python train.py --model="self-supervised image encoder" --train_examples=98430 --fused_qkv=true --width=128 --projector_hidden_layers=1 --residual_init="none" --optimizer="soap"
Rows from block 3, named by matrix and row number. Rows with one number belong to one neuron. Each number is 500 + 50 x the weight over the matrix's rms, rounded and kept within 0 to 999. All counts start at 0. Numbers have three digits each.
# gate: MLP gate (model.blocks.3.mlp.gate.weight, 336x128), inputs 0-127
# fc1: MLP up (model.blocks.3.mlp.fc1.weight, 336x128), inputs 0-127
# fc2: MLP down (model.blocks.3.mlp.fc2.weight, 128x336, transposed), outputs 0-127
gate.68:514494472461457529525516461455488505514545481558483497466506504526526482476528513500458474542451551491521513476551505514508530495483496553519525518510520509514466503473527527477480511531468450456473509489528517478507458507487513501518460509507491526538468543476469505505499444496458487508453476454560544468447509563506541459525506485549488511538488448526507549484484497499443552479517
gate.69:565530525496527620532581534570533564501540358483420578437460486511626460458433553547472477517460539462438508517557467581572465538553496472489608525475557470515528528478590640617518474415538510493455413465560480482423558431420492449404419527529521517477464554435570410553526528519514522359474409522471527552481526531444503586538409469410459545483563453514396484510494507548510467538438
gate.70:465490451422569636506531441521513470443476542439462564456403476543471450463482565455463441609519532511555476469534565420473555552501428455528476353445561495498442569547477543539523460506576541562453493517480476522447559461451465509523511431542496523591459430511436584507472524529497570469485430512471500502550587470439540558496507467517458488526492535448480557395538572526465597524526
gate.71:524489477458496485509530500476499521518519470569523523541493468525519528468493510514496461507452525508482514481493535470505538498478487520527493544508509490498506515476515527450503491504498467454506509508485513477501465492516477490518521512525483509506482493479480504483536505501470512471515509506563498532496505534501494519515511510528465533528489455511500526497476503531504519512515
gate.72:508467457526486596592511479460421563512603414561584463534521492475500403522476532447463519507432533455534604565445577583483512622507484574534461449444422482443500568497450374442451417535436486533519535452516490446498488488445518495476431485515530444525549546535531500557487505422464499494606478446476537405577468525530511530408542439484366479476447474546465504464496537546512480474521
gate.73:443485489478491482458429447474539470474467487485501512466487420554498529485441509500499507495488545472458486456453513450512507438513479480518557470514509483456471483530459516501484501492527488515536516526459499449538514478455460469466529473488497486539484510481556493471524488503506552476532525475478487542525488601522491475528490550455419579511506460493504460490523520529501514527477
gate.74:377501434542511464579610517559539420427474624406430450534393553526453561626537420523463645559523603501622411488529516464520465491455509413508536386438520466441605532528557538596528491448445603485477630527498479415474493511408476543435497527583382487480532548518482575444566576476511576579423500561488371566474495527426566388526381502559525452587508571497527567463438501509447562508564
gate.75:495485470472492491501494474477522509521514582449515528466527495517597515475440600562491494548466483454507466514518487567571549502514439422501520411526457559413489595443534475521526504479578488547540524504502510517507515500477466487540568535448506497530538517542554563478474461462468454507512499507493571486541386445544516526402468566551485515472462543518510516498556494564480559530434
gate.76:453506503490504496477447475485533479495494491487511500498480435535522516471469526507507495480480537482472469466468529448509520463502481487541538487500489469457489501508479509491491497502516478495528509519478497441532505475483476490460535490503502480527491497496532508463526488497503557483523531496502476509531492581488471486534503533461432567495495475501515471493525519491517503543496
gate.77:417483332417472491525559459581552495514552434388415570569475532563522583468490524498574482522452483522525518498540561428431530400476658477484367603507457379584453543599541512494423531593514426516627473546493533321395508527569608466514543462467502509489548445398525494460490453495510450487459508505574474375521379484524607501574377557581397416569503570466534554523452473535535634568516
gate.78:400509545448500439462449516509541419450516568447499568550428372503505551484512547484539463570571480443578396521467490432553517500543455466462600540502535494414540559451511525497418522545528521469560503531556450479539539511541432519558480527449425402577593535514446529422428538433489497521504498474545527493501507439522419419528466454516490519524548496464504479555537402535483575560486
gate.79:565562542412626508522446537523491549545446518481478520450511482495501499542493580479473446412517475557509475437541501466479529502412456467563484413474545518497552489474460477488524454549478434513528504504578490490471542496533505460398488520489519480477460425517528472512497517445536530553427501529456486528571455536505442477550528488542473485532488554566440542421496547521442701500510
gate.80:537529392493464588534502471459494508484554420463475513567519512455449529563403522464471426532517517445467474556558477554474449486537458542573467581534528476546572500459435523494518521402491505480520420546467548513538476478530518547540608455474497464473553464527519496454596569480470499511531451468548445479506518508500512511481459517482464467462506509543549512538456559538437504439471
gate.81:602507540519531415553566465464398533472497450397537420534468426341517497550537441400475488615479549577488559656486517519535590492483378495485473513522407484605446481546516530421434561538456543608453517536445573520510555420534441427471485462381632479611524415562511482333553518468417476506524491574433544497505491398480475404528547445403525446606379459573478491461463620573471589481470
gate.82:395515572473527495485548463546457428543421551370461464429668442573469513524451485516442482483585447448482534434569524593523514367505484399564503468450379455521586575478512566480476456508551486495430456451466459520366466505458496578581516464523407536595502524598506505517459572530449480474595504535602442489475479545536438532476532467563534560568476514430546471549486565547443563467513
gate.83:491373449495561527396326602517550479403464486533484537473548517512443453516531435370536478528502503541441524534424475496409531526557441538493516454507531485475397495508394485479453426558538420521617514462508519551414523450469499577535569524488497422499507447470460572459444478434482618487575565498550551536540553499535472510463497498459395515519488500455433382480519614394567445502513
fc1.68:461487481481522470507486527589512534517472526508514481533537461556508525521505463510531501457538468549520481480448510461488514482510505482504472515483487530447487445550513527511535474542527561473515519457471452464496536455507445544495543491496520448460550466494500514459504553501528492539534485531484424516597507487470427511492505519452515501465530571512509454512512490534530474534462
fc1.69:497546493472436432488481517479453514437512495459518474487620462420424492510543340491520482511560606501515514501407569544558447429508455648496457504546523425553416480521432549531489451534547560549450556536439428592529532535515458534537458506547518543515451481572539518457576458597520549516546470418571477481503442443496509521554554493507517496550455579505517514472508581539559490418573
fc1.70:472507480537448505396414461559496450526469430502439403509491463612475523540453501533603505494535483486463411422524452482439552484471460385500526452543527557454562476521548543503536478538420469459527528488487436473476543530552487469545515506505495510512536570538534524475508478545497425461544526440428459511538514469538492435523450489465456557494499509521437491464519517510492494511479
fc1.71:488505497493501496517498468536502511499483520503506462481528500536511490540501479499522529510512482541548497499502487512508486476533518499464499477465515552479495467519510490536498501517486514514488534442508472482497544502473497556465496497495512491508537514491500497491483473482554487538491448483468514471560504498464487476514488485472518467486499565529506507482499476489498493496477
fc1.72:435414410503513566595524435525466537486485433536484510538465489544590557522506545535499529538510465516513501489566507584547419506472516442513567420484537497477596494506523380533352483424370428468447509446501509484466499360370456409444398543436538506528460489514450447485456425360539427486535462543527412414508470455491489517540561472530454501543536496546407514515495500586540566485579
fc1.73:559507505523540509558574531533481503525533504518500486550540564483490484514555498532490477522507445529552509545565512545495504569480521512481453520497499544508534512478526485471545503509461517495488495459529494545485488526548534534527487530499514503468525492507429509514471501488480459518484478518506525472481516421459520503484513450531577421485502549504463542512472477455508496474517
fc1.74:428441493509494477505591618536523367467415602387500367488447535497526539632544480520532581437637578512603501551553507526425513468509622461430504464446420448487608512443601523578495487386452514548462548543481556414494485513380460554473522453553410483427567586510499481517514618474487450571493537565525497514451518524448553433528358408540545452603512607447491472481452463476408571492498
fc1.75:482431497460428468533498490576472463405543545440537482499530478402440472560464504512473436476536512482568560510458487453445465530517531546487433514502582379642521440491489499493428531445505461596444491503545520518497521470545467544485444441522467457528446425422482480532505482481454546462495514486475527557415520557489461555528463521569535498522553448453541440551531490514499482439547
fc1.76:544477484513525486541556492525485495499512495518482487518546531514469504520537482522481488530521452519544534535550485548500491547491515510447470506503518569503525496510511496473542508511473523507496507471525505541488488535523513521536479503480503499489524505496454491520475494490486456510484466492488536503478509432491541489490501464522569438503514538504454527508483480490486506454487
fc1.77:468567462552506437575618440522531409609469487497532574555465593506424538420451483485504549473482534470453483510552645415504546467514502529503403599494409446567486545665474515438541511512469529519492480544468520312612555479618644440468603483436574546421482439423550501505519527493588487497521549593521488406492435543443542528603313507503343438550567519466531571462526514484465553552585
fc1.78:591492413526449402526536518581477503415506557460425493517437557600460453585523520508447450548537528547430505513545520487474420474559455551517473532456495590536452488531481528458526491466495558491506530434559449559570398500557460554489384478515560504505502389424483495519508449506432564444483451557535502471479568448484628421466508563503442441545540485465457479452553477473523559498478
fc1.79:540579559474512537525486506497492505534507552456473480535515504464444510518479532534489492405571467456454475386490424479529560542451523463572457499551456543507495400457401439440523548549516472518538505515497436489451463499556457438517513546469547459517444482537555468464469477429493561558398506501505452402497460552526506471561588570556449499578493571478435498470559568485458572517435
fc1.80:474483480532481469434467590553535530515453604515482520505461455550523486476617504499479555471476514538432490515441531436448476441505517456501556439444534458423434518510526521523546458545506463551527542492542538613539510497429485460406497452550498552538487531484477495553522505512594481513507530561481496488463500523501482485583502535567599539557499492474484511509506453432565490535533
fc1.81:500465478484503435493510547568525388456487592457534547502478525341560486534551509451467598517556453556547506583488540594491520480466508525463517561563466367468431533476519428607545651479569466539488439574495565471514527528560504530577484452458601578532528490526525494529431534448546534516543491538473554386443489502564544424495486625519439445569507530517534600423572558482571446531531
fc1.82:599475534591482560495561460449475477484487496445448460496579533462545458499567405432439549622570495466469493488534492582483533492495495551478516609437400514420558450421433633468509437545445360507525482552440599526483542455425554575508590487483463603498503542568491522511414542382500501496499459563508497375501411576519441542431464572507456524508417531463532433475415642390491535485585
fc1.83:446407482484525526542350535607524522483434517509466522560460344507577370620530542595554508499483453559502564481393472358466445407511485406486632351484588392423438562564509499491521438520382553517431461477527540569399515411344468525476493442551520474551538458592420518479533493482540587450434433448438507443527499397435549524508587557477442572481545434496422380522518504493591386454447
fc2.68:470491498477519492494504504496499492523497472512500484507501498499457494458482470518495511503495492517523495494479496516514482523480460515482459520493529498498465522533467513526504507499479501530483496476512483515505480487486550520500533499511492489526503526511478493489498507511526499508490500500494512502483517532473504504515479510497510502476510472485519503509510493486493499490499
fc2.69:459500498453408478482625503559414497551509569375514538591436538435598538516524551547432418532421412502519493473479527600513576499597450515512510493501481455467588607441572632586471437540545485577482461452497460497451493461364404549484511564547568555472455512581621509374494481415534445512470204470494495475490556491529580554479428427496557597531544494418463594400477552458387496450624
fc2.70:529508440482536552474571562445492546621575426488534466563444515537450461472545516568563576551534482485510532459472478576454421538437565510491413593501463410565545538566540470560389516504470402480472496501515515518489470475545534450508587565525505471495513567468563468495457513476572491561492414522543445424499559529498486538477483462554447450478569485556534575502496440394526536447501
fc2.71:467514500466526522483483493494491500494494482519479486508493543505470512497493491507513497511482496535508480495506490520518504493495490544506472516468528505501482514519485506506492535496497490516509508484527475517505501501488504508484532506516490503511501525497499509479523497477512497497473495507498488480470483493482478497515486484486507498499518472492516488494498522485512488504505
fc2.72:515461514530503493497582568543474509541515551419440464519393540435526488517534529482522592498545482429372426595437617519418497541544510479517576470520490516552479488417550608455447468517521452518501439468487506471443474490513489524489408557517477516506510383477555491470443629498523504559569349506551434502536448640704552530621484481489430506509450525382573487528544451368470531507496
fc2.73:479507492443555473515516520528484479494501497483526499540520524533476509485521513533476495503522492516505519505490476571495495488498483516496491509482526503506488541547504483509497528510484490527471506479498515522497499504503516545471531511521437494515534526522498504473469494492544489509464506499511489476483532485496469508512492498495520511521508447501548521549520488485513481526491
fc2.74:460582500498432516517528399485491497501535564500391435488400396443490509482642654494551579482528413440384465514479538484549546534516499498478517574494451360430577339498549509513546572589527391515600502536438546642612451589551555434583497436529502380509332419515420519643653457525487563521518553453435506606406540450558511490511560425613471435432562465425454626434504527570583589439538
fc2.75:496528575449532470497495466533495475549567503489513513519523533561475508515474507496556552503494532520562544477497495463535470495530516521504521476475463556485504516471527494534482486455598521480476497470506355490437483531461463457557499478503496503515481529508541496514529472502476456454552576481507488456488525523484447482512511549508536554552538518535482472456399415511455449532497
fc2.76:461520481459539477503503511532478483478492491489509496537509528531473512476523494524490510506516509527498503511493470567505507473496461530497487516479526499510484539529499484496499536498484495521471506493510518536496492494505506535472525510519445501515512515514497498485468496493522484510465496481516479478472521484492462503508473501495518507522501463504521520548512496498502477515497
fc2.77:525629555521571574483528492513512552341443549503390631648512507552515520397480543446460440449561602527642630500512523446416503555529484486625529539512563546497559449384372564455588452420520466455572548513559528436560503609465411545477469455499489514392548544481461515481458465414543463527439567490543554438567498435389458542480444584484485493519474463553489398494528447602524648478499
fc2.78:605513454526491473541428523508471498566490475525538548524639491550465560529514450524504582497458430535585493494508513542552481495469513535452496433465513577465520545519515496494486480499523478508443498486545478491498467511440454591543470546501505501515463537453495524470495434569579510487503506493497532486513522504482475535528450493450540494585521520490539532506502460496519365551492
fc2.79:495558524575487512496475498576469486468437531538527488461468530544496483517507533537500482542497501501479526464503415522534454590553580492404533603477415608499495420487576566463514461511525473484484475523467537573555466495525538517467421584510492519478537528491580459420488483462395486493486466477519519516451466487475542459497459476489502455493585452462476414527602445524454569495480
fc2.80:490479498434481522504501431500483484528462563505567474493516454547464454470438491485531560524479515482583433483497467505528502457570528468525464550498501489532508529611463513522484528488481540562473523474448507415475502479502625552449574519527563493543484475527571521510490467585572456525485516531564500538428472545524527460384446530504468462502437554499500535441506556515496487481527
fc2.81:536418530533554490544524406544444470509452436436542538426522500520528498513484523419464481503458492455461518465494486483623455556536469478484543464553529514567509457565503527497556418512579513472470454564453547572466585447532574428461525548461522489422539524535429512425565445564385499510492542432554552617526418514550510459551517516532469475411502438497532542429506481573453564541463
fc2.82:513439481574478538509526512565446530423506549432471490507436439440583390387543611446421490518484531488508526499469624406568514618505570549527562509533433574488448493543469547445592490500381471587538501559622606608495464466494468484348499504510523427576642484472474465527505607462477513556467554517666496566594356509583458497486450525519556506503504411422550446551525514484427558390408
fc2.83:566492502523533582549540508471492496596563553607501516409517506396545509505534474525561551488520380450487524501539591587420577532479538422558529380443547420506506364342466530510624642447480469432541515536449522619499551511537499493661431593526463504545409508488415443578452589390512502539478437472418611470649534545462543507518601439564480434537550555534344410506439619532629483463663