Weights of a small self-supervised image encoder.
Model: 2.06M parameters, 32-pixel images, arch vit, norm rmsnorm, activation swiglu, width 128.
Training: soap at rate 0.004, 24600 steps, batches of 256.
Rows from block 5 of a small self-supervised image encoder, named by matrix and row number. Rows with one number belong to one neuron. Each number is 500 + 50 x the weight over its row's rms, rounded and kept within 0 to 999. All counts start at 0. Numbers have three digits each. After the name is the row's rms in percent of the matrix's.
After each neuron's rows are labels from the 100 images, of 14848, where the neuron reaches its largest size: "responds to" is what is common among them. Only what is clearly more common there than usual is listed. The data: retinal OCT scans (Kermany 2017).
# gate: MLP gate (model.blocks.5.mlp.gate.weight, 336x128), inputs 0-63
# fc1: MLP up (model.blocks.5.mlp.fc1.weight, 336x128), inputs 0-63
# fc2: MLP down (model.blocks.5.mlp.fc2.weight, 128x336, transposed), outputs 0-63

gate.118 082:514478512485530487482618607472554485476476456462541599558458542509548506553474506496480524530439440523417485464465449475566598397458474470527504561558467466512398443511498406515473422506470482
fc1.118 086:471538487506478489491383465478532563489527512530514448447541451499447472535624522515566480512550555481507449521566525531491453479439480580452528506439522506492581509488499567537512530481551459
fc2.118 056:523558535402449461566510498463576566501558433523527427466474407561450560521458558480490490445432419508552501382530402439514549445579541626496486463480464544478492518513498460465447458522526486
responds to: finding: choroidal neovascularization

gate.268 101:568464539508570504550490491495541417495449487464421506412412489530434520484563578418503428496454370482476489484442409514492597544459548523483502521406520502458491572463530504509408443542377471
fc1.268 113:498458571431527459471546420528451480569433512527484519557460476450575480577532435459517373591527414501542597430405444495535559397503427477516492517461511462553528604594488515510485481582489596
fc2.268 100:436429439488515466535496449561414413554555535550550643563517475496507480492496550494493471409471466564489460529510500532472440476560527463559488537623465584486550564536478527540488492461564434
responds to: finding: normal

gate.196 114:488465554527546515508465555415550509443484504466544428432459545512369444458547460436536517489456581417482527487427533530567470470518504531522528451486458580568537397467488439539404558434504480
fc1.196 116:486466569495505485505535517471522498491485457538541442508453464507367444473540464509539486490480611443458455503358552524560454456545589543500491514490544578516569463448463401580449527377418469
fc2.196 140:499438476435491576543477528487473518498478469446512431479502461480553522438397443443486457581480609424529525516479426508571490461459582500509535454469498486573503372458495561453537553559482514
responds to: finding: normal

gate.194 087:433505450469542598469510445462478535559483525468461504497383432527604442465471554556502460432489512530539487456463523492504442458481518520580556493521535382542565525514520471552490464573550460
fc1.194 076:486572560481434513552494483531588443563575433403497475441416478428443434580568444529502545436480509523398483516497510527530492558502565542473513540605459502519516487502546442568457511485523461
fc2.194 073:556461524500524421594428520406399602462544514503527444555495385558596515453453555372474431459504511525532516451484449503445494492471464501541485504467506518526535511529475463497507473547552494
responds to: finding: diabetic macular edema

gate.145 087:480457512493529491501535524530527492551443459533394489554534496387502512440388523499488466476533513449456452461481450494481504540531487454446485533526472481421501512493434441542418504538610545
fc1.145 094:504437519548510488471463521515542524577540504552384551583558463434488421502463552513510554514541497485499509497501475566447486507485504478481540470584453522454498550554481392515389570535582493
fc2.145 084:481494496400493503509466561520531451517435485429469530504437539555434435464450495464522477536531586497505443557519533500522479526517463442516474558534426449481487501581539542501537554508603507
responds to: finding: normal

gate.0 097:544420510591549515479509505564469522396536448491410444532452562451442595451437608515426438513509469477393534536514545594538443621536507597507519568491531444499497520450430561469480582496533445
fc1.0 102:465524470517560529448420454441478484544598490500534602486538560551479392444534556489498553480565442495516461513476522472475493484435533393556446522564458570449505529499541550494486524472495489
fc2.0 091:590564493480554454488560532566527448512440555501559469493566460585486505429506564513493518415532528567529492542491443458454521507588482476491520501426545516479404447535481538522590582547442496
responds to: finding: choroidal neovascularization

gate.6 094:553477530422488502485482471459507568492458443608584505472511467525503480533594495526463522540575486488552530550448497576491488529486532505534586500413537446403464481423569593444515398508566463
fc1.6 101:530513548508583456535579532524519496491484492477451559529459545538505522444462482491477486502498580524400528515492496483481534459572464522518457482561483544596355503423507462508518549514487514
fc2.6 073:407531616533435514468610493572555466628464488495499489458487515454533436616515450470562484553460436505470436398458493577559507504477482465439497545535536408482494515558505500465528481518445478
responds to: finding: diabetic macular edema

gate.15 119:561586458471466482482575477481497534544584449543586469508449612437535389486532474553484469582479558528510550546391609468482462452467492493494504533549571537530447496458563585486516419504512537
fc1.15 119:560510488518522420491535456449481528564585554579585411529542603467545386490549452491516499576499512547441556579402628513489503463454486475483486535541500570458462539431460587448555422510536547
fc2.15 107:430502653551470483455469569576535467492571506507450469399436474578423533400590490568447532464499521494506566422489482536538524444475565523427504434510561523513484522435423420559515529469476506
responds to: finding: diabetic macular edema

gate.49 060:480498454483545528537497474480476512427529422475387469478510460535565429497534403545469449585497503505543574510456492468457518598584549504519506514509494478463523507518575443560459469454458534
fc1.49 063:541457538525600491456568627524495534560451528581564533534478492470520400440514540622466469444478546557490580554445574487480497527448540504545553484508508577505459539426508475474502483478536539
fc2.49 065:530518536485447579514637498491512570584467457540571387538575435450529465644428477485502509499458431406530527490479461485541538462481456593518416516513513443592486514485476590534514483554456467
responds to: finding: diabetic macular edema

gate.30 113:479490452552573444531398482504577532451466547582527404561544539444473453449440485401467471538434463537469482593393448450466518574480432480529557583475501408556477492530465501441531549443525501
fc1.30 097:604475566473529536518595454551507457446502581554496548528373515405444479444492499452545411464516489554498498515455551454543554537420472502546478451509476413511481532576543484457433598480430603
fc2.30 102:622523458576476432490570576573561472541464550412513509509528481460475614490572490452507406480567499496472532529560504452546441566500555510482440498479449493579422424490557496463502588472498634
responds to: finding: diabetic macular edema

gate.276 103:518522478479479481489511575521505467590522494516553476440521511482413552444437496542512431592518420676565565508584476493493461519592474477518473422462497589584458569537540566479605437544546564
fc1.276 066:638452475554481485487488546509553426515496544460508425519528501582461573542436509433599472417474503512433487483545473441408363512448513448458496464495460484609452486545481527465526450509452506
fc2.276 081:485526358520590513507502536531444533500472448498512527560538556456522390563440462388555423559416560524530433493555539519536436433548469494521605489443519544510456516499490481476437441428476520
responds to: finding: normal

gate.85 079:475465533536650461543555519513500461528539518541441452627508473513516511457505553553476447555526411475500494416514516514540516488465580532544471500605519507545484607499483536509383500484572511
fc1.85 084:516539454451355526537469493488509516527515553484576547397486533458487469532501440458615504469471546514517435549523473436509537555590402511494450393377466518412501412538528429558637523528399506
fc2.85 069:456435535489528528453525403467485456442532463537537559428499514411555462546489515522492512570496485498527590438530449479489522560435532471508501473442515456541554520538484519483466388462551464
responds to: finding: diabetic macular edema

gate.288 099:435494397441549462607557512560449459498570566396504512527451458520472430514505508509490426508463541569627576472521503415463439569510482437458487482483502504467501514458554570507545458490594538
fc1.288 112:472524516406512487476483476467488573446390480517489542519455433550542615468472535421423547555524455456500371598561477571566632458539512526577571469430512517548454536480519518501527568528439486
fc2.288 131:450553353499535523447503482537505409464505479523527546468510562413514538460571486451549528458531548586498487524490575544577472481508509575575588366464533614445405578557488452483480442454616535
responds to: finding: diabetic macular edema

gate.83 093:389524502514414534538382395495499502478487482486511450535442432549504508545540468485503530579504494489532494515514438544483552468491472452541518521359509463438476484541504536500486542501498448
fc1.83 085:394479494525463568499552474612529351518505537459519618512485439549479483426560372535540568437497511541548555530521490569536533483502542605528591485495564458418517603485526527524492607429532507
fc2.83 082:514561493541608531569473525427489518486489502503571458505533437549557458486489527448433448520489575427488526434510424430563424506438437535499530463522431532540452417562544433438500517455580466
responds to: finding: diabetic macular edema

gate.278 126:546437540551563487430421527548496483475516504576526472481551415464537414566510529411470441478499465578547573491423510462405548506556526565489488442461484452473480484588454484469523512555545494
fc1.278 124:495459604485482527462469500490450470530458512454489509531520455486445581570510582477540598497466475507403527562509409479466454500515528410532528447522474563420476501532507374464395566552530414
fc2.278 106:549450509422556482625490467533491483511491498512510436583481499502416473556410482477470503483480420464478421542484540516411500599438551465462541651475514418530466427534506505561508540432448479
responds to: finding: normal

gate.63 090:496420471518572513430537497520443501458519511471494435618455473502566476476485579503475443512495419482508389573491540542524512534524499478555453529595548492484551601431506577539422497488604489
fc1.63 087:528498434470413469500481425461508505443475496500512514336567559551401499488461526588411575404539508445500467480514459443520538481514476441398469563485417471569402481563502561537535576488519446
fc2.63 072:503505517432464518509451497479510562512519449494504567452526528542498523531556431392561581491518452483577533447447482482512599473534558514455498532442421504426465463515546595530490479541503432
responds to: finding: diabetic macular edema

gate.198 114:510493506474557548529501545666469473475418532530468556457502454493469466391481520612416396438424485445462553432449507466526465420539514471452479416434542587513545506524499494509555481565541501
fc1.198 122:580478581526556508462458396461503516531521468594481433497500495496458531568467535541538499557515487527457479526476453558469507485485512474518377403409548516591475544504407500488565433537528473
fc2.198 126:538488557477536515464585496531498445561563476531472425486470486442456551561438550430594639534489443567540418554560461555529514577559545549541448499441536503601531602573457483502550517499429597
responds to: finding: normal

gate.239 092:509460443429590561540570456419475543485522450554524479519482398444545377540502498445511434554408464501633520499468515460541470600485437496452535507608473508437478469545575534560447515475513561
fc1.239 085:490497522589602543531579482454504492525526491537522484484479506408555342552570429487541538548519495521590537545402541537461444533507491470499590511594490496395433458502514477513513501468557561
fc2.239 096:468478478490575459520550602530446632511475516535488464571520440500460357578405521518462468536492520464540477449557510497531452482441435486434521570548474473527582488506504554525547525493460577
responds to: finding: diabetic macular edema

gate.61 069:456483554506625513501579503577460591503416411504433566529471465517423487572500520457559445502506537557485574544496527521499561501487391439570500554489492459395576466565505511465523351507550537
fc1.61 070:518506429441529431446513428472438570495527604482527494546508509555519567489486590497469487517489448525509445505535480478506465475518490542513540483436432586519417552474517632491503438548552478
fc2.61 071:375474443501519512363505448554518471550442491534505609484561505350532434553594451458529506478553501569521482538546560513529449515502579520485577450453497501470449566502497461487497485447468445
responds to: finding: diabetic macular edema

gate.257 085:393484418459561584592550515539498465394527546459531539490523483406478422449481505474472442432398497559612493526476552426532418499563447519443495478549528468536503487488504471566569540460566514
fc1.257 085:563520551576432434453520495464467520551431455556506497581463518603585630522472567498475489547527518438427448539520450533500580457459495473619484512404491515457477520510444506427406487518387507
fc2.257 119:478584354483522478444498531521463428442579496549516475476520506423439542480497542434603583496532502559511543521463474537504502455513519572557490405474515600470470594525445442506460467476491596
responds to: finding: diabetic macular edema

gate.195 093:548492468457500494512495539535552447550486528517465493525518481582445511447393537574609405453503504585459536428528441538477502493475506441571357396445533591502544511516441513476552426513555502
fc1.195 102:587458457495468513528525471514569518515560525557541431537594468523401471515388422523622500489547507617466502467487503453482425566474511463512336450483570545591501517533498566503545412527475458
fc2.195 101:542409373501501555472528446470457485511525441560559513536545552472485466529419487426606527548424475565438509562501469603513470504590518423498454544427570485589512590501501505571516442441467514
responds to: finding: normal

gate.306 125:548474563476599530519502507421491510477517476534450409525530396442493485575425509491482403459481408541536447579466555537490465532522480523487526456542405535449504487503501554512513518553596497
fc1.306 119:435472503429557586484493488455512493451506476492460521510593438413560463562540466458482494502460437534562444513394613474470468490502440472459495535642497538403470507532571524552507562522538557
fc2.306 116:558482540494601546456510544505472532475467462553516434514523518502559443597393510503453534594490474492569469373573528476566409432481515506503535523504476437526506538567520540467499480482520596
responds to: finding: diabetic macular edema

gate.164 083:521535518514483437456447462533493452543494471490494418483605524572509527435497499485562546541514509479489452515480451522516522513492431477526520499512491601389574513450459489435537540567582561
fc1.164 090:509474548525502571433464504535474562538494547510416541533530572454485556434372578444528548457510495487535521485446508574458475520509511510540540418525487543484546521463490419464444492528597472
fc2.164 079:420477488364480466501490514570534456576502436444460557468434498520444495415454493523517399512532481478543476532555505505499472500530446552544447567449480409472476419587531568508563480545454485
responds to: finding: normal

gate.255 085:494544395505515421485514405522554419476538532398488442473475460591447522548499505457558480605485495501574359543584496464495570465543519450533493437392507599372470470511498516550543515569541533
fc1.255 086:437584469512455475449464470558542449442544480386503447464500483547407577508527501435488527497470508505549412514549528468530593503553550456499542484433520611380497528478470523515536517545577540
fc2.255 082:519575556646513550512487530504520501400461576499521482538464446521461519547594504519438586416524513527520467519528560501488480509534591510452549541616457576485467616445514430488570515472388517
responds to: finding: diabetic macular edema

gate.264 092:520392553471475493545527532539549511580638481510484450557501449557531401566551451501533445484546488515517511466468548488467520403461524604470455448474521409446513564470548566610471450543451462
fc1.264 097:469522388531511476525522558539424506476446541483516477534532577426432533510414560497500519555490502460469492536528437567575486538489486413448535584527477440581508416498436448487492586411511523
fc2.264 098:512549541439405485545430460478536441482554482502562543508457543485432554519396558454387510481442569454520483441437481503531434511590476494515501541480492384573508442599599481465525543543508425
responds to: finding: normal

gate.135 123:478452499573565512584533534576466492495570595552439469550533502476416448443503534425430341456507531491491567504472520478482558533471547606451503472417603407468489428540425505461522430495493524
fc1.135 134:488520493393519538478449562459544546527534529621526581489472501406539499454509513556528587501524495550523480457463506492543495444461454523556505377475479363532453478517458527493531631423559475
fc2.135 123:513408365514441537467482582516510464504488506551499540421461471540481472427570366469539521537554551555415503574521444505449523460504565494530494461385552523470536573473484540450476493419496523
responds to: finding: normal